Weights of a small image classifier.
Model: 12.2M parameters, 64-pixel images, norm layernorm, activation reglu, patch size [8, 8], layers 10, width 384.
Training: adamw at rate 0.0014, 15900 steps.
Data: trained on Sentinel-2 satellite tiles (TerraMesh), 145000 training examples, 14.0 epochs.
Rows from block 3 of a small image classifier, named by matrix and row number. Rows with one number belong to one neuron. Each number is 128 + 32 x the weight over its row's rms, rounded and kept within 0 to 255. All counts start at 0. Numbers have three digits each.
After each neuron's rows are labels from the 100 images, of 14976, where the neuron reaches its largest size: "lies over" is the class under the peak. Only what is clearly more common there than usual is listed. The data: Sentinel-2 satellite tiles (TerraMesh). In brackets: how many of the 100, against the usual share in percent.
# gate: MLP gate (model.blocks.3.mlp.gate.weight, 1024x384), inputs 0-127
# fc1: MLP up (model.blocks.3.mlp.fc1.weight, 1024x384), inputs 0-127
# fc2: MLP down (model.blocks.3.mlp.fc2.weight, 384x1024, transposed), outputs 0-127

gate.723:131126134126128129131136130145124127129126106128100123129121129128127111109128144129087130127127134127119140121132141151120130129127132127122131132126126128141128125153125142158107127126127125134132124110134131125137126127128034129129128123124127128127109129119130122129123128125127255127126128133130132083135132117133126124127131122131126133131138125129144128126128120129160134044132
fc1.723:126131135129126115112135126129126126110131117123118125114121128127120128127128128127122128124136128000126127118128121130129132132129133129136126130125127129132130126133128128129118130127124139126130121128128128134200127127130104110109145125126128131126124125126128125105126119128134131128144129129116132126119128104130138126118128121149126127115128130135129113125128128128127135122125
fc2.723:126169142137125136126118126127130131128120072130112127148124133122123123127118128126125114122119132130126138124255139123130129128131136138129124132128136110130127130123136071136130183153129126132120129137126128139129129133130121128128123134119128129127126115125127129132129133126161131144000125149127121119134127128137127137123161134127130133117114132143132138130126139130122074127128
lies over: snow or ice (43 vs 14)

gate.375:117131126111126125129134143136127128145125126125136129124137116129127134006121134129087133108130117135123139097145122126140111129129123132122139223126168118113167119121113131133142126130127127116132118137145131159255129118123097162139143172123123131123128131124124122134124088147125132121119121127181158035127138124100135131128140130147106139140120118123167128131129065128131131113105
fc1.375:131130134120086136123134127131126127124128141126127132139131135127134106119125146134073128131158125134133137135128143128136128133123140255128132217134127128131135174133130132131124236127122126122126128135136127130130105129123126122122117127139135133105125132130129159119147126123135129171131127126113124000124126098124122115131126125128132129131106126125124134126126126129129128136138
fc2.375:120128148136132130130144132119131128126116107129132118127127129130010181128114123107125128128131119134117102129135126120128169131126130138128023142126111130114147127128132125121141128255135117137132091119119121129057128135121125127123128119125128130122128141124137159126137140124129152168127090127121118136113143129122118137131168136122113125135128124137126134129106143117120128131126
lies over: snow or ice (55 vs 14)

gate.574:127125115130146116128128092067146129129137130128141123101131129128128251135126089131113110137120137128131130097131115118137104124125124125132000202124129133104130129132084044126153131127131166131119106129122119156134124129120128184145127255129130129155125125130125124130098112180127080118127122130130138136117127131118129172075176157164051122141142135133124128128141071131102133128121
fc1.574:182130129126127117133127131055130131130130125137125129125128130137145127126130129128131127142130139123124125144131130132127128064131124129123126127156130129142125005126119127137130083106132130131130139126130128079101128000128128130128026127128131126129255125126128129139100132134128130127131135124212126124155128133131129127128125147128105112130143129139131128122120139125124123129128
fc2.574:127126138124125080164129255123126122126129127127128130126131117127130125130128131129132132130133120128125127128126255129126017128131125114116126137130116137134127147161128121126133129146128090138146115130127126126143127129130123119132126127126126116128100130128121124130125138048133131126127140109126121123130133029082128129128119134115131121128141130131129123133133137072126130128132
lies over: rangeland (55 vs 22.5)

gate.11:133129128133129136128127127127128131133128131128130133137190128129130129000129128128129128128128124130128135131200132130111190127126128122127128121131127127129125130129129157126129129127126127129129128128129127098126130127126128126128127128128127125132126128125128129127128128100125255127110128128128125127128129128124121129126127131083128189127128128118126130158126122127139128127155
fc1.11:129126128126129130129128129191128128116128127127126126130230128127128128127130255127128126124126127129128176131161135128128138127128120128126158129130127024129125125252127190131129128129126127128136070129130128128140128125128126126065235139124127132125131127124129124006128126118129129127128130128127167128127129123127127128128128117127129128128127061127130123128131100129136128127128
fc2.11:129136131130128085128130124127128129128141132135127130121129126126129126120124127125127135129128132129123103115048126112130126131132127127126000122125126147130124118128136099131127115130127126126129127128125059126136137129121119139128128131129129130129062129125126104132006148129121105131255126136132125132128128127140130128129132128125131128133136127126128129125128126130126125134127
lies over: snow or ice (48 vs 14); water (44 vs 10.8)

gate.544:125255129141127126131127128127128129128126126128128133151127143128129144126123128127125195135130100128131126129041129129129131128129126128126128130128133126129129129121129131127119143129130124128125127140127126131130086111131129125128131128128120129089128127122130128127123043127128129147134126127128131124128129108127129127128127124127128123121127127126131127126127129045128172129122
fc1.544:128127130096128132127129164127125123126127131128129124071128128127128128129128127112130128127129173127127130130200128126125129128127132132129126126127125128127127125133128128142139124129129130129133128122125129128126179128128128128127128126129133129128128129128128122128129131048130129136129128129000128128128129154130128127128128132128129127130123105130129127128137130128132124127130
fc2.544:129126128125131128108128132129130128128129130127129131188128120129129128128126130134128132129124126125130132129061122141130074121255132128129128128146157120129121128129127128126128125128129128128127129138128120133138131128130133174128129255127125119128128131128131128128131128255132131132129126129255136122133128116127130127127250132132128118124125129121129128134132120128121125125121
lies over: snow or ice (57 vs 14)

gate.60:126127127130124115136140123130127131114151128080125114100119138116124137133158139119090126122132130123136129117133000123126147110140120116122130120128133119128108118134124133126127105126133172131123132135106099143139180121126133123114204120119121128117127074000119123126123123122126145123221112132080148121123255081122144116114117127161122102125123132170132064124125142125114128000124
fc1.60:143133138143128128126127116129126111126133115126126132124109125126194006100127127133120131126130128255255128137132127128128132140127130132135129128131127126128131147131128139132118127132125127129085119000129186130144124124130167137122128131128129131125130138128131154128115126127128130130073120134128129125123128128128127124116129126138127129126124000130129124125115130127133129085138
fc2.60:125128149133128131136127092112149127119134112127113125126107124127255140164133125122137123138125129134034085140127149128123120123113147119157098139121135131103128127142168128131132094130128129120109130130096092121136133116102126127125127121142130146128126193176050114114104104126135147127110126154142131120138000134140105128125115132124167225127133140150108120047131149000139129136117
lies over: trees (46 vs 20)

gate.2:128122129132129125131126124131130125128173128131126131118126130124127127133130129128010129132130135116132000130000128126127127127128130127128003127128095131124095129128130130132126123119127236133115111127124126128128127128130131128119129127242131121132131129128120128126000131255128124124129127128125127129121128131128130126127127125146128062129126129129125126125126136131127128131122
fc1.2:129126126128135128130125127126131126130122129126122127129129098131142127124129123114130127130099135137129128131126127132125125127128209130128129127129127130133092093128128129129146122127128128129129137103127252130031125128127133128128006129134041092128128129128131114127129144128130129128127127247170127128147129136143000255128129134128129127125129128128127127126128127079127127130232
fc2.2:091129127132125108209125130129124131137128128115124127133113132111124133127134130124123123134118131128125126126129120122138135131139144123125128121134134126128127127126124116132138138132121166151130121133131128133255124131120125119047136124131125117128077124119125096126129130123127000160128126096130127129126126127151126131134119129132130125118132134125131126129127129128130092120127
lies over: rangeland (53 vs 22.5); bare ground (27 vs 4.8)