{
  "model": "image classifier",
  "hidden_act": "reglu",
  "parallel_block": false,
  "conv_stem": false,
  "layers": 10,
  "loss": "cross_entropy",
  "optimizer": "adamw",
  "beta1": 0.85,
  "eps": 1e-10,
  "max_steps": 15900,
  "batch_size": 128
}
Rows from block 7 of a small image classifier, named by matrix and row number. Rows with one number belong to one neuron. Each number is 128 + 32 x the weight over its row's rms, rounded and kept within 0 to 255. All counts start at 0. Numbers have three digits each.
After each neuron's rows are labels from the 100 images, of 14976, where the neuron reaches its largest size: "top examples" is what is common among them. Only what is clearly more common there than usual is listed. The data: Sentinel-2 satellite tiles (TerraMesh).
# gate: MLP gate (model.blocks.7.mlp.gate.weight, 1024x384), inputs 0-127
# fc1: MLP up (model.blocks.7.mlp.fc1.weight, 1024x384), inputs 0-127
# fc2: MLP down (model.blocks.7.mlp.fc2.weight, 384x1024, transposed), outputs 0-127

gate.214:174115123128130129127127130127128129132125127127129129128127128128127079125133127130255129126121128132128129129132119129129132128085134127124126053130129127123128130128128158127129130128122122124128128129130128128103128189130127128129127114129125128136123131130129143129127128030128129128127128128000128136126166128126126129133128128127128133121128128118128128133124128129128126128194
fc1.214:128128128131125129123127126193128128127132076129128127131128127129245167129124128128128126130128123125131128129129132126128128132129129140131128130127129130126121134130130130131128128128129129128122129132125126173126128127127132131133128129000128123128127121129128128123127128144129129130115127132196127129128128129018126128127128128153129128128130097127129117128120125129128127127127
fc2.214:129128127128124128130130128128128129128137130130125126128173131128128000128128127127130128127127128128125140128129128127129124126129128130129127125126126127128131129130126125127127131128128128128127127127127126128128130255127123129130127255106127128186126098127128128129153128127127126153078129128126128127087066128127126126126128128126127127129125127127130132128128124131127124128125
top examples: clouds

gate.561:123129126129129128128125128128129126128130130042127127119123126125102130131128129123096129129202128129200129128129128127136130112130129235148129129124151128123128127128128128128144128127221132113129130124131135128118127124129134127128121127126129131123127127140128128126135129129086180166128131128131129126171124130129129128122130128127129119124126114129128128129128131127130129129126
fc1.561:127128129117128114129126168126128129137128126128129128131129130127126128128127128129127201128128128127128106127144129127127129202128127128129125128128129129129128132128129129128128130127128126129135128130128129128128093128128099126123128128126127128130125255129128255128128128127127130129139184129128126135128128128125128128128127119128128128128128128128128128128128126000128127126128
fc2.561:128125121130133137130118128130133126129072129125135125129121133128127132127128122125125133127126128130128128129122129126125128128132121136127101127128126128130128128128124128130128128226129132131128123130128128125128126125126117134126128125118127128129127113128128127131255127127127114131133150126127129125132092159129127000128127130143125128125118132125127128162131126131127136126124
top examples: crops; main land cover: crops

gate.497:157127129127128220129119133128127129128123139127127128129112126128126127127130128129130129124127127127124123131129126129130130129127131129125127093129127127129134127119128129086131129129128002129134127129131157128000128128129124122132128127129063129129128128126237138130126129125127128128127128128128128128129130128128020128128125127053129134130112128124128128128133125128126128128168
fc1.497:127129128128127126128128120000127128129139127128126127127127129129126115142129022128128129131128128126133144128128127132127128092075139125129070124128073129129129126129127085129109127128129129126129128124125128111130128128136128130127127082129129128127130125128128127129128129008111090128129128128000128128128127124129129128128127129128009125131129129173127128128128139128126130130127
fc2.497:128128129128130129128129129127127131126127126126128128130000123128127255125128130127126128129125128128130128128128128130128129128126128128127124130129128128129128128125000132129130129048129131124129129132130129128126127020129131126126127128126130128129122171130128127130128127129127162128255129127128128130128129129128132128128126128129039129129130129136129128136128129075131127129132
top examples: clouds

gate.545:138128131136127188123130128126126127128128172114130127132130128127127255126127129129133127128000125000128126129126129128149170128084129132131130129024122128124125130017133130119128129128126125142127129134127132124079126128128130131158121123126126127128127129127131159126128125129136125165126131122127134129131128129125122127138132128126132128128122126124128129128127128130133130107127
fc1.545:127128128128127214120129128128126175127127127130127129132127074127127128129000127127119071255161128127127127128131134127132129128128130132128128255128168125120126125128128188128130127129123129127017126132128124133130128127132127130123128125129127128128128129128128127131128128130128129128127130127129131128122129255130139128000129199128126129126128126127128137176126128129128126132127
fc2.545:128128130128127129125128128127124129130131129124126128129126129126136126121127128129131127128128128128132126127133131126126129131126128128128127127128128173128129128128131000128127129088129129127126129126126122131125126128131126127130125127130128129130125135128128128128128129130129126129127129128127128130122125113126133128034128128135127128127130127131128124130127128126128127128127
top examples: crops; built area; main land cover: crops

gate.84:138130128133133255129131130128127134125128130128127129129126127130130129127124127126245127128127128127126128133129128128127119133128128126128128126127129128128127127127128128128119120128128085125127130099128127128000127127128129128132128129124094126128128127126128129130128128127128129127056125128128129127133128128135128128129127128118168128130125130128128131128128126127120131128162
fc1.84:128128131128126128127129128168127125129000128128128128130127069127123129062128129126166127126130129127096125129129129126129127127128135131000132128128130129125128128066129255118127129129128117127128129130218128128127126129129126127129128128128121129136209128128186125128128127255229214118128133128128194128134145126127128128128128125128128129127127130107128148087127128137128127128128
fc2.84:128128187129127127128126127129130128128127130021128127126138131128128000130130128161125127128134128127128126128127127125128126129128127129124128125127126255127128128129129128127125128129129127129128128128128127127067128128185127125129126127134125129126128113126128134127155127127131124127000127126128128130128127112128126128129128129129127128125128128125129040128127129128127129128088
top examples: crops; built area; main land cover: crops

gate.752:129126125057126137140130145132126126126128129128111120125126129128132125129142130128127123111119104128128131128129128130125127129129126127128126128128129127128127127163128129189128122126127128130128125125129127128129127117126129124128127158021128106104130124128128127128128116214129128077035117127128255096128130114129128127128218131128129125129122108127134126127126130129130136123126
fc1.752:057128126128128128060128129127116092128132132128130128125127132123072128128128129128113119126126129127130127128127129128127130129129127120129127129084129128128126127129129128130057128139125129219023117129128128201255126128126125126128128129128128127127128126128128129127127122128130128128128121126128133128113128129125129126128137108175128128130126126129154128128129130128128127128081
fc2.752:124128129128129099129121128128132124122122126128128129128128126128001131126127129129124128131125128128130127128124124126129130128128128000126123128129126128128126128125128128126133130126131130128126135128126129128043118125131128121130124125128126153127128123127128129126128124111130125125135079129126123128118127129129123127128132128128130130131128129126131126129128129121130126127131
top examples: clouds; snow or ice; main land cover: snow or ice